From a checkpoint of a small CTC audio transcriber.
Model: 1.84M parameters, log mel input, norm groupnorm, widths [192, 192, 192, 192].
Training: soap at rate 0.002, 13800 steps.
Data: trained on short read English sentences (LibriTTS-R), 67.8 epochs.
Rows from block 4, named by matrix and row number. Rows with one number belong to one channel. Each number is 50 + 12 x the weight over its row's rms, rounded and kept within 0 to 99. All counts start at 0. After the name is the row's rms in percent of the matrix's.
# convs1: first pointwise conv (model.blocks.4.convs.1.weight, 192x192x1), inputs 144-191
# convs3: second pointwise conv (model.blocks.4.convs.3.weight, 192x192x1, transposed), outputs 144-191
convs1.51 103:40 68 41 46 37 44 40 48 48 47 62 32 61 44 54 54 40 54 50 48 52 57 37 34 68 59 55 40 67 46 57 47 43 48 40 36 49 39 56 26 62 31 40 50 47 70 57 27
convs1.53 100:48 48 60 48 26 40 07 48 55 28 31 63 58 35 60 36 68 50 49 45 64 39 59 37 70 51 44 41 38 45 57 35 56 48 52 60 36 51 35 47 55 54 53 53 63 47 31 50
convs1.54 100:69 35 51 13 51 53 54 50 43 58 68 39 49 74 71 40 54 40 40 65 60 46 58 37 63 51 49 68 60 38 33 59 35 42 45 30 51 43 65 65 51 52 59 60 50 31 56 46
convs1.55 108:51 30 66 39 53 70 56 37 64 64 53 42 54 52 45 45 58 48 54 28 25 44 63 13 69 51 38 63 34 48 35 31 55 46 62 46 30 41 43 66 38 67 65 61 53 55 49 54
convs1.56 100:42 33 34 45 46 50 63 51 57 48 56 73 50 37 56 46 65 62 47 45 59 52 60 67 60 48 53 46 42 48 41 37 61 50 59 59 56 63 65 57 45 34 45 63 60 38 45 46
convs1.58 097:25 48 28 65 42 31 52 23 76 58 69 74 51 44 36 30 65 63 20 58 28 54 62 52 54 44 46 34 53 50 57 51 30 45 53 53 35 54 45 48 29 13 62 64 46 42 46 47
convs1.59 104:60 30 53 47 63 51 58 54 71 64 68 59 70 47 61 47 47 54 61 38 43 52 35 47 54 58 33 21 60 42 53 51 61 49 76 69 53 60 57 50 61 47 66 24 44 58 46 78
convs1.64 099:63 32 44 57 61 48 50 49 42 54 33 54 55 38 38 73 41 61 23 39 60 59 53 54 50 56 52 47 66 55 62 27 38 58 59 47 59 31 48 68 54 72 53 42 59 59 62 55
convs1.66 099:50 46 52 53 35 39 67 62 65 49 53 57 63 64 63 55 47 63 56 46 46 39 41 43 45 38 78 64 42 67 61 54 76 58 51 48 46 57 64 67 35 14 71 43 55 31 62 48
convs1.67 097:58 52 54 51 48 47 54 79 59 45 43 47 64 44 30 46 43 44 40 43 68 60 41 52 67 53 62 44 62 60 65 44 47 22 55 56 26 63 39 63 54 31 45 67 71 64 43 57
convs1.69 095:44 57 39 43 47 69 49 46 58 39 76 33 41 59 49 27 49 52 54 51 55 63 58 57 48 72 50 46 65 31 69 48 46 55 36 58 62 53 64 43 71 45 37 20 33 52 61 58
convs1.70 092:56 45 37 34 45 41 52 51 40 38 52 53 35 43 46 38 40 50 39 46 38 70 40 60 54 43 33 50 49 50 48 55 54 52 76 42 36 64 38 38 44 41 66 52 52 64 60 57
convs1.71 104:65 53 50 52 57 53 38 56 32 43 64 49 62 39 51 31 41 55 55 46 52 57 33 55 33 64 58 51 27 50 55 58 43 47 42 51 60 78 51 49 57 71 63 35 49 43 53 56
convs1.73 102:50 28 31 48 42 27 52 25 66 33 63 35 44 51 40 46 36 50 46 42 63 68 66 60 51 44 41 46 46 58 39 25 51 42 58 38 55 57 39 42 52 61 71 53 51 54 44 54
convs1.74 096:65 50 70 45 58 60 23 40 57 46 38 58 56 67 51 52 55 59 55 67 38 57 62 56 43 60 66 42 35 50 60 31 90 52 61 53 56 28 49 51 70 47 48 52 56 46 66 43
convs1.75 098:41 35 53 52 39 27 42 32 61 27 74 54 50 52 52 58 41 56 51 48 49 63 57 49 53 32 53 57 49 57 63 48 53 47 40 52 74 63 58 49 44 45 32 31 73 57 62 57
convs1.76 107:45 58 41 65 57 60 64 45 59 49 58 61 66 63 76 51 51 54 43 46 48 57 64 45 30 51 50 57 52 50 37 66 55 68 28 46 41 59 53 42 29 43 52 36 53 52 60 52
convs1.77 094:40 61 41 46 64 30 31 58 43 58 52 36 47 61 45 33 54 24 35 51 62 53 43 49 63 53 58 51 59 55 21 46 36 36 48 49 45 45 57 56 36 41 40 41 57 56 24 31
convs1.78 104:81 30 49 60 66 60 36 30 63 50 47 39 38 46 48 54 47 48 44 54 49 59 48 86 44 46 52 72 42 52 41 35 58 36 65 68 40 56 50 65 65 54 61 52 63 56 68 47
convs1.79 097:44 63 46 43 53 60 50 58 37 52 48 47 34 48 62 45 64 62 57 43 44 55 52 69 53 53 43 37 42 41 61 35 56 37 55 42 36 47 47 58 48 55 63 41 32 65 75 51
convs1.80 107:66 47 40 62 23 42 39 36 34 40 40 53 41 44 55 46 39 39 53 58 54 42 72 43 56 39 47 67 30 25 33 36 40 70 51 58 52 58 41 62 34 49 54 52 53 40 35 62
convs1.81 101:48 47 27 66 49 41 39 57 40 69 47 29 59 60 63 33 50 53 53 58 38 53 57 78 65 55 69 44 65 56 26 46 67 54 60 57 55 48 36 36 49 49 45 53 58 57 45 31
convs1.84 100:45 61 57 56 60 38 63 51 47 38 51 57 55 35 58 47 43 33 47 61 64 51 34 67 44 38 56 22 48 46 44 72 46 56 24 59 48 35 41 46 42 54 60 39 66 41 58 54
convs1.85 106:45 44 46 51 26 55 46 41 55 44 35 53 48 43 55 39 35 45 34 50 33 57 56 57 50 51 55 19 48 47 43 52 35 34 62 58 53 41 73 39 61 42 69 35 33 50 28 65
convs1.86 112:50 52 77 62 46 71 64 45 40 58 32 37 56 49 72 53 30 39 53 53 76 56 82 54 52 55 43 38 35 55 41 49 31 48 42 53 39 58 34 51 53 54 39 57 37 27 68 57
convs1.87 099:60 64 33 75 50 51 39 44 40 64 54 54 52 53 47 42 62 50 47 54 60 69 48 71 44 38 60 21 48 27 50 50 60 43 60 53 51 63 53 45 46 59 60 67 38 39 58 65
convs1.88 110:36 40 40 57 49 51 38 45 35 57 41 51 40 34 50 42 35 41 76 48 55 76 49 21 46 58 34 49 51 43 45 60 64 23 53 53 72 73 57 57 56 46 74 61 47 43 47 57
convs1.89 093:47 36 34 39 45 54 61 36 57 59 29 27 41 54 39 58 55 64 41 48 44 53 67 19 65 23 35 55 50 49 59 59 43 28 49 43 47 44 39 50 62 54 48 57 44 41 42 64
convs1.90 100:38 49 53 30 80 38 50 57 53 64 54 29 50 56 74 44 55 44 34 45 54 43 60 50 50 46 66 66 37 69 58 38 64 42 37 57 57 37 58 50 46 37 31 43 25 38 54 61
convs1.91 103:36 52 55 71 37 48 60 58 48 50 44 37 68 66 53 44 44 45 38 58 21 57 41 37 49 49 62 48 37 41 53 39 55 53 60 53 43 41 46 33 49 53 44 58 58 74 48 65
convs1.92 098:51 37 53 44 47 58 49 50 66 45 44 52 61 56 53 51 55 44 69 65 51 48 63 52 49 40 42 50 25 49 49 53 42 48 53 65 50 75 31 65 42 38 69 57 38 66 51 69
convs1.95 091:54 44 74 49 59 70 49 60 48 47 37 72 64 57 43 42 49 20 50 46 53 58 31 73 44 46 47 35 46 26 46 43 57 53 43 49 36 40 40 56 48 36 61 66 39 35 58 46
convs1.96 093:39 46 40 46 63 57 62 58 47 32 36 49 64 22 30 71 56 49 56 48 44 49 36 51 70 49 59 36 72 55 40 63 55 53 53 53 60 68 42 28 39 58 48 51 52 64 60 51
convs1.97 092:32 53 37 35 51 42 61 39 49 49 49 39 41 73 40 57 48 48 39 47 61 59 32 48 46 74 44 58 45 42 33 58 62 52 32 62 29 32 47 53 54 52 51 33 65 39 37 53
convs1.98 106:47 79 31 54 56 48 58 17 42 34 69 59 52 63 50 43 66 56 35 40 54 60 50 55 58 58 45 38 28 47 61 31 54 44 55 52 24 61 51 33 49 55 57 54 27 60 20 61
convs1.99 092:40 50 43 51 55 52 74 47 43 41 71 55 25 71 31 45 66 38 39 71 61 75 51 53 40 51 52 43 52 53 52 66 43 42 45 60 42 61 52 52 56 54 72 45 59 39 46 48
convs1.100 099:60 74 44 46 40 64 52 56 45 85 37 29 29 56 39 62 56 45 46 52 64 61 45 59 35 51 46 63 44 16 48 42 40 42 56 58 58 61 47 54 34 52 56 12 38 37 48 50
convs1.101 098:76 55 38 59 49 53 74 48 38 60 45 55 46 50 44 66 66 60 42 35 37 72 61 85 40 62 49 60 77 30 31 31 45 40 55 46 40 35 68 64 35 41 39 58 66 49 27 47
convs1.102 105:33 33 42 59 39 48 36 60 70 73 40 61 33 69 33 48 50 48 55 38 53 37 57 25 50 52 47 35 45 55 64 62 41 32 11 52 64 51 58 68 54 54 55 53 44 43 64 63
convs1.104 094:35 42 59 42 48 35 55 41 53 54 59 36 49 33 41 77 39 57 68 58 31 68 42 44 53 39 70 56 45 55 48 53 56 43 62 55 58 58 49 55 52 60 51 60 65 44 43 59
convs1.105 106:48 48 59 53 43 56 39 45 62 55 62 50 51 52 69 63 54 40 51 52 37 31 54 00 60 68 51 41 86 53 40 38 55 69 60 73 59 44 58 37 58 54 48 34 55 55 45 32
convs1.106 094:22 49 60 67 48 46 44 71 59 58 52 42 61 54 42 40 38 38 49 65 32 61 60 52 34 35 46 55 37 48 53 27 63 59 73 43 19 54 68 30 43 33 51 46 44 43 42 36
convs1.107 102:45 76 51 65 48 72 59 59 30 56 43 33 57 62 72 64 39 58 46 52 56 56 50 52 75 53 46 54 67 44 47 43 63 41 58 52 53 43 67 57 54 45 88 35 55 27 39 76
convs1.108 115:44 47 64 65 58 56 22 28 42 32 33 32 44 46 56 20 38 57 46 55 66 56 33 74 53 68 57 51 31 47 40 50 38 20 58 40 43 51 65 37 52 58 45 48 45 65 30 50
convs1.109 093:37 32 56 21 29 71 64 53 28 49 71 55 43 45 54 47 43 43 37 34 45 34 55 36 47 68 52 50 50 36 47 54 48 58 45 28 44 46 56 60 35 58 41 48 38 66 55 50
convs1.111 105:34 23 57 60 48 61 64 32 48 58 65 64 53 62 54 47 51 48 54 45 59 21 53 39 68 63 72 37 38 43 70 44 60 30 60 47 41 64 37 54 65 35 37 59 60 49 61 54
convs1.112 091:68 48 38 42 40 36 45 48 50 58 36 48 69 48 41 33 53 63 45 72 47 50 34 45 47 50 29 55 54 57 35 11 40 47 52 61 68 52 62 42 53 60 33 62 27 64 66 61
convs1.113 100:40 42 44 62 33 38 57 39 59 45 49 71 79 57 44 18 47 69 50 40 38 55 39 57 76 64 67 51 37 39 44 54 55 38 47 39 49 55 24 73 64 70 50 80 71 69 80 47
convs1.114 100:33 43 60 33 74 50 38 49 58 50 44 52 36 69 77 55 43 60 47 59 32 46 43 44 63 55 58 27 39 56 40 47 21 55 59 36 63 37 45 48 56 53 39 55 29 23 63 57
convs1.116 100:54 59 48 64 45 52 37 60 56 81 55 45 40 45 47 19 63 52 31 57 55 53 29 51 48 54 31 35 44 40 63 47 55 54 58 57 29 53 50 61 50 35 58 28 44 72 62 33
convs1.117 098:75 50 57 57 35 40 46 46 57 61 52 41 53 66 39 46 48 57 50 40 44 50 40 70 60 38 54 44 36 65 36 39 46 49 58 47 74 51 52 50 39 59 49 79 34 45 47 46
convs1.118 106:42 59 39 58 51 37 50 56 46 46 50 68 48 59 40 54 65 79 44 43 57 54 45 60 65 39 51 53 66 51 58 67 31 43 50 34 40 47 58 38 44 33 40 54 42 48 56 55
convs1.119 099:62 55 38 36 21 55 55 54 57 40 56 43 45 50 48 47 70 49 38 53 38 61 69 57 54 37 39 42 52 48 61 32 46 31 33 56 39 57 34 50 35 49 76 62 54 27 49 62
convs1.120 097:57 43 29 68 54 48 49 56 66 34 70 47 57 57 57 42 55 48 30 66 54 38 61 65 29 36 43 32 51 57 43 48 44 51 63 50 37 50 53 45 41 38 49 57 60 63 49 51
convs1.121 109:53 59 52 53 44 39 20 53 43 59 64 53 17 61 53 42 62 72 46 29 56 48 47 51 46 41 47 55 28 18 51 48 41 45 37 36 60 48 71 60 64 47 46 54 57 44 51 46
convs1.123 107:50 52 60 60 60 77 54 76 56 47 53 51 91 37 41 80 57 46 51 55 42 41 33 53 52 61 65 68 44 47 59 43 45 58 28 58 54 49 48 64 53 58 57 56 59 58 42 59
convs1.124 101:60 54 36 81 50 47 36 49 21 37 30 55 50 42 52 49 39 65 79 61 57 45 44 65 52 47 54 47 55 38 49 69 74 45 29 37 67 39 62 49 33 54 61 46 56 44 57 28
convs1.125 090:48 31 51 52 87 51 45 54 44 26 38 44 37 54 36 43 75 58 47 35 54 43 55 53 55 61 63 40 47 48 38 71 52 45 44 58 47 37 68 63 46 60 39 36 70 57 71 63
convs1.126 095:56 71 57 50 50 60 45 61 45 43 62 53 54 52 51 40 37 66 50 50 40 45 61 67 52 45 33 54 48 63 73 41 57 40 53 48 34 66 44 48 64 57 48 47 28 68 54 54
convs1.127 101:42 59 60 57 41 51 58 56 35 30 56 46 47 22 38 49 62 43 35 35 40 50 36 42 56 45 68 69 38 52 51 43 38 65 45 41 57 44 52 70 42 56 58 39 81 41 56 61
convs1.128 101:42 69 55 45 43 35 58 45 36 43 29 54 35 43 28 46 40 35 48 50 33 46 39 25 58 60 55 52 67 53 53 41 24 47 43 74 41 40 54 29 32 34 73 29 39 46 52 46
convs1.129 107:56 54 48 54 56 48 34 65 47 39 59 41 67 49 20 46 62 58 87 49 57 49 34 59 31 42 75 40 49 39 36 51 45 51 68 46 69 35 45 49 52 40 46 54 41 53 22 53
convs1.130 097:46 52 41 35 58 48 56 52 74 66 36 29 64 60 80 39 52 62 58 55 58 25 46 43 59 32 46 50 47 54 59 56 36 51 41 63 48 43 46 72 59 38 28 40 42 46 44 32
convs1.131 110:54 71 54 61 45 66 52 54 38 38 66 81 51 32 63 56 53 59 36 34 83 54 56 58 53 38 53 39 47 59 39 50 70 47 52 75 73 34 57 33 40 45 53 60 37 42 55 41
convs1.132 098:70 51 46 42 53 48 60 42 66 40 28 45 54 63 51 41 33 59 31 57 45 45 56 50 65 42 64 90 52 44 69 40 45 54 49 54 49 27 39 59 53 60 41 49 48 56 64 53
convs1.134 107:64 52 42 47 58 36 45 52 31 55 35 39 56 64 69 38 47 49 49 48 68 70 54 57 45 44 59 52 47 46 27 71 57 54 46 41 34 38 39 44 38 41 40 35 46 47 55 40
convs1.135 101:43 58 18 66 31 44 47 50 57 54 65 48 70 41 69 55 57 43 45 51 56 62 61 60 62 44 67 39 65 42 54 55 53 66 48 50 67 58 43 55 57 39 39 54 49 53 63 37
convs1.136 103:45 68 72 59 70 58 61 66 58 52 50 54 39 69 49 49 62 40 69 54 30 35 62 47 38 58 44 47 49 66 38 66 65 50 54 67 50 54 61 57 42 46 42 46 42 45 60 43
convs3.51 099:40 40 27 61 54 52 62 51 29 64 43 73 47 39 52 44 50 42 60 34 54 54 71 47 41 38 43 72 50 55 57 35 36 50 29 58 39 39 60 49 54 66 57 39 52 59 50 58
convs3.53 104:43 48 50 51 38 58 47 59 53 69 43 62 49 37 58 62 31 65 47 67 45 46 65 51 40 68 50 40 49 46 62 31 49 43 59 58 61 42 52 54 76 40 62 31 61 54 66 59
convs3.54 099:56 43 36 25 48 00 50 61 28 61 61 38 64 39 53 56 52 50 50 41 57 61 38 57 43 57 55 53 47 50 42 34 51 41 15 42 46 42 41 61 70 36 69 61 20 47 54 58
convs3.55 094:56 52 53 54 44 62 48 35 76 48 51 42 51 51 43 55 50 30 55 55 37 26 62 67 28 44 48 57 52 30 39 52 48 46 56 42 32 30 45 45 37 63 63 56 51 50 42 64
convs3.56 100:34 53 33 57 64 43 56 35 70 40 39 51 54 71 48 34 43 37 54 58 48 51 19 52 69 45 57 59 49 70 79 48 50 46 44 51 62 36 31 44 42 29 29 52 61 59 58 58
convs3.58 097:47 66 37 36 59 57 56 43 55 49 41 36 61 70 42 35 59 66 18 47 54 41 46 35 61 23 29 38 25 46 54 57 63 51 45 70 42 50 46 26 41 49 15 58 64 21 64 43
convs3.59 096:44 68 44 52 36 49 53 53 44 64 44 58 57 30 68 37 40 48 57 40 42 46 41 29 51 39 37 61 50 62 48 63 69 66 65 53 42 57 48 60 52 64 73 59 45 47 36 44
convs3.64 105:67 56 37 62 50 35 47 48 51 43 32 52 70 36 51 44 19 37 74 56 58 21 34 62 58 49 52 57 50 56 66 58 53 35 47 24 43 54 24 47 31 62 56 39 51 49 63 55
convs3.66 100:63 74 61 49 76 56 60 61 57 34 45 49 42 67 69 68 46 61 39 46 54 46 53 56 47 57 56 48 43 72 57 60 49 52 25 38 29 61 18 43 27 39 47 35 71 33 67 57
convs3.67 104:52 47 55 34 49 19 42 44 60 51 52 43 44 44 46 51 53 57 19 33 13 28 54 65 67 59 57 58 44 37 53 51 69 47 37 37 56 68 54 60 49 52 66 45 66 45 51 30
convs3.69 100:45 24 65 60 41 31 66 45 40 62 51 45 59 52 64 52 62 51 41 66 41 53 65 43 52 58 64 40 52 41 61 69 65 62 43 30 39 33 65 61 44 23 41 64 50 66 56 51
convs3.70 093:59 43 33 36 48 42 52 34 46 77 51 48 42 20 50 59 43 58 37 24 52 65 54 46 40 67 29 48 28 54 54 43 34 40 43 59 59 34 56 58 75 37 44 49 37 68 56 65
convs3.71 096:43 62 61 47 59 51 41 57 62 68 68 48 63 57 60 37 90 53 57 50 45 54 45 79 64 58 33 41 41 49 65 34 40 56 52 37 68 49 66 57 30 61 53 53 49 56 64 54
convs3.73 097:28 18 35 49 52 20 38 50 54 44 38 62 56 41 62 60 46 46 54 78 57 61 33 59 34 51 29 40 30 68 46 28 35 44 49 32 41 47 46 49 50 53 71 43 46 53 51 32
convs3.74 102:37 57 47 46 32 47 26 42 38 75 37 59 55 41 76 46 51 53 60 27 40 59 59 70 51 50 48 38 43 47 59 20 44 45 66 48 51 56 43 69 57 84 36 30 69 37 65 28
convs3.75 094:51 47 59 68 24 48 40 60 47 35 37 49 30 68 38 31 35 45 46 52 55 54 44 54 43 28 25 45 27 55 42 33 42 47 58 30 55 38 39 53 53 63 49 39 43 37 65 57
convs3.76 105:40 64 39 49 57 29 40 60 51 26 53 43 60 52 52 54 34 59 52 61 57 47 42 51 51 66 46 43 36 66 79 51 53 61 54 36 45 69 46 71 45 64 39 42 39 42 60 58
convs3.77 102:65 41 46 53 39 63 52 59 42 78 53 46 58 65 58 57 36 41 40 58 47 41 41 45 57 65 56 42 47 43 42 40 20 65 56 37 48 15 55 71 76 46 60 55 31 49 51 37
convs3.78 094:58 59 60 58 45 60 53 56 47 50 60 43 48 50 40 42 44 55 47 46 52 50 53 90 40 72 58 43 54 66 51 73 57 44 54 41 52 62 58 73 66 46 53 51 60 61 60 66
convs3.79 105:40 69 48 34 28 53 50 41 29 51 70 50 47 48 67 54 35 69 69 62 37 54 20 63 39 42 48 60 29 46 65 58 49 45 46 23 47 54 52 57 72 56 54 76 63 56 60 44
convs3.80 100:37 53 54 38 45 45 46 32 61 37 59 64 61 57 33 52 76 50 43 44 63 59 45 56 70 71 52 47 38 33 50 36 64 44 61 65 53 45 46 51 49 41 33 52 46 72 59 48
convs3.81 101:56 72 26 48 46 28 50 36 26 45 55 38 56 38 62 67 21 68 42 36 42 68 57 47 50 44 34 67 40 47 48 25 41 52 56 39 46 60 47 29 47 22 29 57 46 54 53 32
convs3.84 101:60 43 34 56 43 70 42 44 38 46 55 51 59 31 57 46 54 47 46 48 66 56 44 45 56 50 52 52 39 45 63 55 32 57 61 30 50 42 46 55 52 51 39 45 47 38 69 61
convs3.85 098:59 50 44 76 44 73 61 39 59 38 39 51 54 48 47 51 64 50 45 25 72 61 40 37 34 51 32 49 40 64 45 55 52 47 66 27 48 56 38 39 37 47 57 53 51 56 41 47
convs3.86 103:36 55 44 43 46 70 65 64 58 45 51 52 47 38 55 50 42 60 55 35 76 32 63 64 55 47 70 46 69 52 41 42 46 53 55 49 44 55 53 44 24 58 58 62 42 50 74 56
convs3.87 097:39 67 46 46 57 46 53 54 78 28 37 44 59 51 42 41 41 51 39 42 37 60 78 49 61 52 35 51 64 49 58 63 49 61 73 30 63 67 35 53 52 53 54 44 51 56 40 56
convs3.88 092:68 66 53 47 53 65 60 54 26 51 51 62 80 35 64 54 51 65 47 41 53 60 38 64 24 34 63 74 55 43 39 34 56 52 57 48 35 48 41 41 40 52 41 45 29 49 40 63
convs3.89 092:72 53 60 64 46 59 52 40 56 56 50 59 56 50 66 47 53 44 50 50 31 45 41 62 57 49 74 53 30 29 39 48 50 42 52 26 42 49 53 40 36 33 50 63 50 33 62 54
convs3.90 097:53 46 50 57 42 53 42 46 51 40 42 12 55 42 57 39 55 73 37 32 34 30 71 50 50 48 53 57 34 69 38 73 41 44 55 45 32 36 57 53 63 33 40 75 56 57 34 53
convs3.91 094:29 43 60 54 41 49 57 44 52 57 40 54 49 33 52 49 62 41 49 44 57 49 54 47 81 75 50 30 55 46 47 50 41 38 37 36 49 60 44 64 46 57 70 51 39 85 47 48
convs3.92 103:45 62 48 58 31 54 52 46 59 74 53 56 51 80 38 59 62 48 56 38 47 43 56 46 33 45 27 52 25 53 38 56 64 57 21 50 50 47 68 47 55 59 68 51 65 27 32 48
convs3.95 093:42 44 37 34 41 59 58 63 71 61 76 58 53 29 59 51 61 68 51 46 73 34 31 62 60 61 82 53 42 46 53 50 54 63 44 44 44 43 52 47 41 26 45 53 60 62 55 83
convs3.96 104:50 45 39 51 58 58 51 55 55 37 40 66 31 44 43 52 28 59 31 44 66 50 36 50 36 32 48 55 30 54 49 48 58 46 49 63 57 56 57 48 59 66 61 33 43 48 33 52
convs3.97 106:42 33 46 40 38 58 19 50 38 60 49 64 43 28 54 59 46 52 57 36 36 48 43 48 65 59 58 60 49 36 49 58 65 67 24 62 33 39 65 54 42 30 48 61 56 54 53 49
convs3.98 105:54 65 47 30 64 39 22 41 50 26 29 43 54 49 50 58 62 47 51 75 32 52 55 53 53 18 43 43 57 55 58 44 62 52 53 41 48 38 63 74 50 47 49 54 47 27 32 63
convs3.99 092:32 21 40 40 43 64 44 57 37 55 55 25 55 22 49 27 64 57 36 54 54 42 40 69 49 42 38 62 38 51 49 50 50 37 37 46 40 77 48 37 54 30 34 37 43 74 47 41
convs3.100 105:53 59 41 42 65 53 68 30 37 53 58 31 64 50 49 37 53 62 52 79 29 56 29 59 30 55 36 67 40 70 39 51 63 69 44 48 65 46 64 66 56 49 53 43 34 39 45 50
convs3.101 095:45 28 35 32 48 54 43 65 52 41 41 44 53 70 25 62 38 61 46 55 51 59 63 35 61 67 52 35 53 52 37 47 55 39 63 52 72 50 51 64 50 39 61 41 38 53 54 22
convs3.102 097:54 67 53 20 48 65 37 54 33 45 55 53 27 48 48 39 43 51 49 36 59 36 42 46 67 55 58 35 60 33 42 41 55 52 48 48 28 30 37 51 41 40 39 35 58 61 37 56
convs3.104 097:23 55 44 73 36 64 64 46 46 35 44 44 43 42 31 41 50 38 84 60 65 66 63 38 68 51 41 45 37 34 71 59 57 52 41 65 44 53 50 57 39 75 68 38 58 53 48 68
convs3.105 095:52 45 51 54 81 64 53 54 62 34 66 54 42 29 52 74 64 30 46 37 65 65 60 83 59 56 71 38 54 39 50 68 57 65 48 27 64 71 68 43 44 57 58 57 40 56 48 28
convs3.106 108:41 49 67 59 60 72 59 67 51 38 55 44 44 30 49 47 44 47 49 45 60 26 65 30 51 49 47 50 32 60 49 50 53 69 31 58 48 38 61 32 51 60 42 43 64 55 42 44
convs3.107 104:49 32 59 59 54 57 41 43 40 41 44 52 59 34 46 55 45 41 41 49 32 70 37 45 39 56 54 61 68 60 38 45 41 42 59 54 53 39 54 69 65 62 36 48 26 38 38 43
convs3.108 095:50 58 45 55 48 70 59 64 49 58 39 50 51 53 68 56 61 67 54 66 54 66 60 80 18 61 59 39 45 16 57 57 45 56 58 50 47 43 64 46 53 62 43 45 29 48 61 46
convs3.109 099:62 44 50 59 48 40 43 61 55 52 51 59 29 38 55 67 57 61 53 57 37 32 44 45 54 19 28 72 34 73 46 23 34 39 47 55 46 63 47 47 57 65 44 44 61 87 64 42
convs3.111 098:49 46 57 50 40 49 53 47 49 49 52 64 15 42 27 44 51 58 40 56 42 56 46 30 46 32 68 52 31 34 52 63 57 42 59 37 61 55 55 59 44 33 49 24 57 52 27 40
convs3.112 104:59 41 42 40 56 50 64 61 75 28 50 61 46 54 46 47 59 56 59 33 67 34 55 47 35 48 47 29 55 67 34 61 59 46 53 53 66 54 50 31 49 39 53 59 57 47 56 75
convs3.113 106:53 60 33 37 48 52 62 33 47 22 58 21 52 61 60 47 56 37 38 53 46 65 36 35 61 55 42 33 49 77 57 37 55 63 60 43 55 50 54 37 42 50 58 55 47 53 44 34
convs3.114 103:42 58 37 40 55 44 56 41 40 31 32 57 54 49 55 32 72 50 52 61 56 50 45 48 56 64 43 59 54 48 61 66 43 56 58 69 35 60 66 46 41 54 65 41 49 44 61 37
convs3.116 091:50 44 44 58 63 38 59 47 53 47 50 53 49 46 56 33 44 53 52 53 39 50 53 64 68 53 36 39 42 37 56 46 70 65 60 49 45 44 72 79 53 53 54 71 56 46 57 66
convs3.117 111:58 61 58 45 65 60 37 38 54 49 38 51 57 68 15 23 75 38 58 69 47 57 50 53 53 49 57 64 58 49 45 69 56 43 78 57 40 52 62 35 31 68 35 63 61 56 51 54
convs3.118 091:54 49 32 37 60 61 46 39 15 56 42 30 43 42 44 31 41 55 50 65 27 41 43 05 72 41 55 65 46 50 34 52 41 46 43 58 41 63 55 46 64 54 57 52 34 52 29 53
convs3.119 101:47 39 57 29 51 47 52 60 56 47 48 27 30 69 34 43 53 54 36 60 33 69 48 43 53 36 31 58 38 54 53 53 44 40 51 55 33 64 43 71 50 39 54 61 49 76 55 53
convs3.120 110:29 24 57 34 51 54 24 53 51 66 27 47 39 67 55 50 58 46 47 22 33 34 48 58 44 60 70 43 69 28 54 58 57 47 55 23 45 52 69 63 42 49 62 33 47 45 47 53
convs3.121 099:53 55 54 45 52 46 63 52 32 38 51 33 47 36 45 61 70 66 51 63 51 75 35 51 48 76 52 66 68 59 61 47 65 56 73 39 42 37 55 37 54 45 48 68 36 43 59 52
convs3.123 095:58 65 26 49 36 62 80 55 49 56 69 58 22 46 60 54 55 67 50 56 61 47 40 32 30 39 56 49 50 51 56 40 51 40 46 48 45 44 53 73 61 30 60 36 29 47 56 62
convs3.124 103:40 31 64 12 61 63 55 51 42 64 54 55 48 42 36 46 71 54 58 59 33 48 52 39 39 64 37 45 37 46 46 66 50 64 63 44 56 55 57 50 56 53 58 52 53 36 43 40
convs3.125 103:57 43 66 34 32 30 27 51 34 57 47 72 40 70 69 08 60 55 51 43 57 70 47 41 46 47 58 39 55 58 34 43 67 60 33 45 57 59 48 55 66 55 51 40 31 40 61 44
convs3.126 103:49 48 56 58 57 36 49 53 83 52 49 49 52 80 51 46 47 56 48 36 57 52 58 55 56 64 46 31 46 49 38 55 73 38 48 67 80 39 40 50 26 44 27 40 37 54 60 64
convs3.127 101:56 34 50 47 37 64 53 51 49 46 35 40 35 36 43 41 47 46 57 49 36 43 40 49 31 70 36 57 45 58 84 45 36 48 52 67 46 58 27 39 46 51 42 76 43 25 50 63
convs3.128 095:57 50 55 59 52 40 45 66 60 23 50 50 62 62 42 39 65 44 53 52 48 57 54 54 52 51 51 24 62 51 48 49 43 58 54 44 50 60 55 63 41 40 57 50 79 64 49 51
convs3.129 095:44 76 24 42 80 48 24 50 55 41 62 44 52 52 34 50 49 39 51 37 37 44 39 64 60 32 39 62 52 63 29 53 35 60 61 19 70 55 54 51 46 40 62 71 44 58 20 44
convs3.130 098:52 43 48 66 42 23 47 53 68 65 57 64 50 27 64 52 62 50 36 63 68 44 27 62 56 59 52 51 51 55 84 49 64 59 62 73 59 53 52 26 50 63 57 53 48 51 24 50
convs3.131 103:37 45 19 64 44 35 57 46 44 52 44 45 53 33 62 58 41 62 82 66 39 50 50 49 64 44 43 62 59 44 60 51 50 42 47 32 56 36 56 55 58 49 50 66 41 46 51 71
convs3.132 105:35 52 74 49 25 47 52 52 31 43 78 48 35 55 52 62 30 44 68 71 74 22 46 51 53 33 57 58 53 43 77 51 36 50 59 45 68 49 56 57 54 61 43 26 57 81 33 35
convs3.134 090:37 39 65 59 53 29 77 47 43 27 58 50 65 47 48 39 37 27 61 47 52 61 48 41 56 48 55 45 77 68 53 40 69 62 56 64 60 29 49 58 50 40 45 57 50 17 51 56
convs3.135 106:41 59 47 26 47 33 57 47 53 64 35 35 68 38 43 75 56 56 31 70 52 47 57 48 65 65 57 54 37 41 64 51 56 43 68 41 59 56 28 56 54 49 46 65 48 35 48 50
convs3.136 098:53 42 59 38 42 49 53 33 52 07 44 24 39 66 53 56 44 71 44 36 35 51 35 59 62 23 75 46 55 49 40 54 50 57 53 59 33 48 52 39 16 44 64 35 50 34 41 44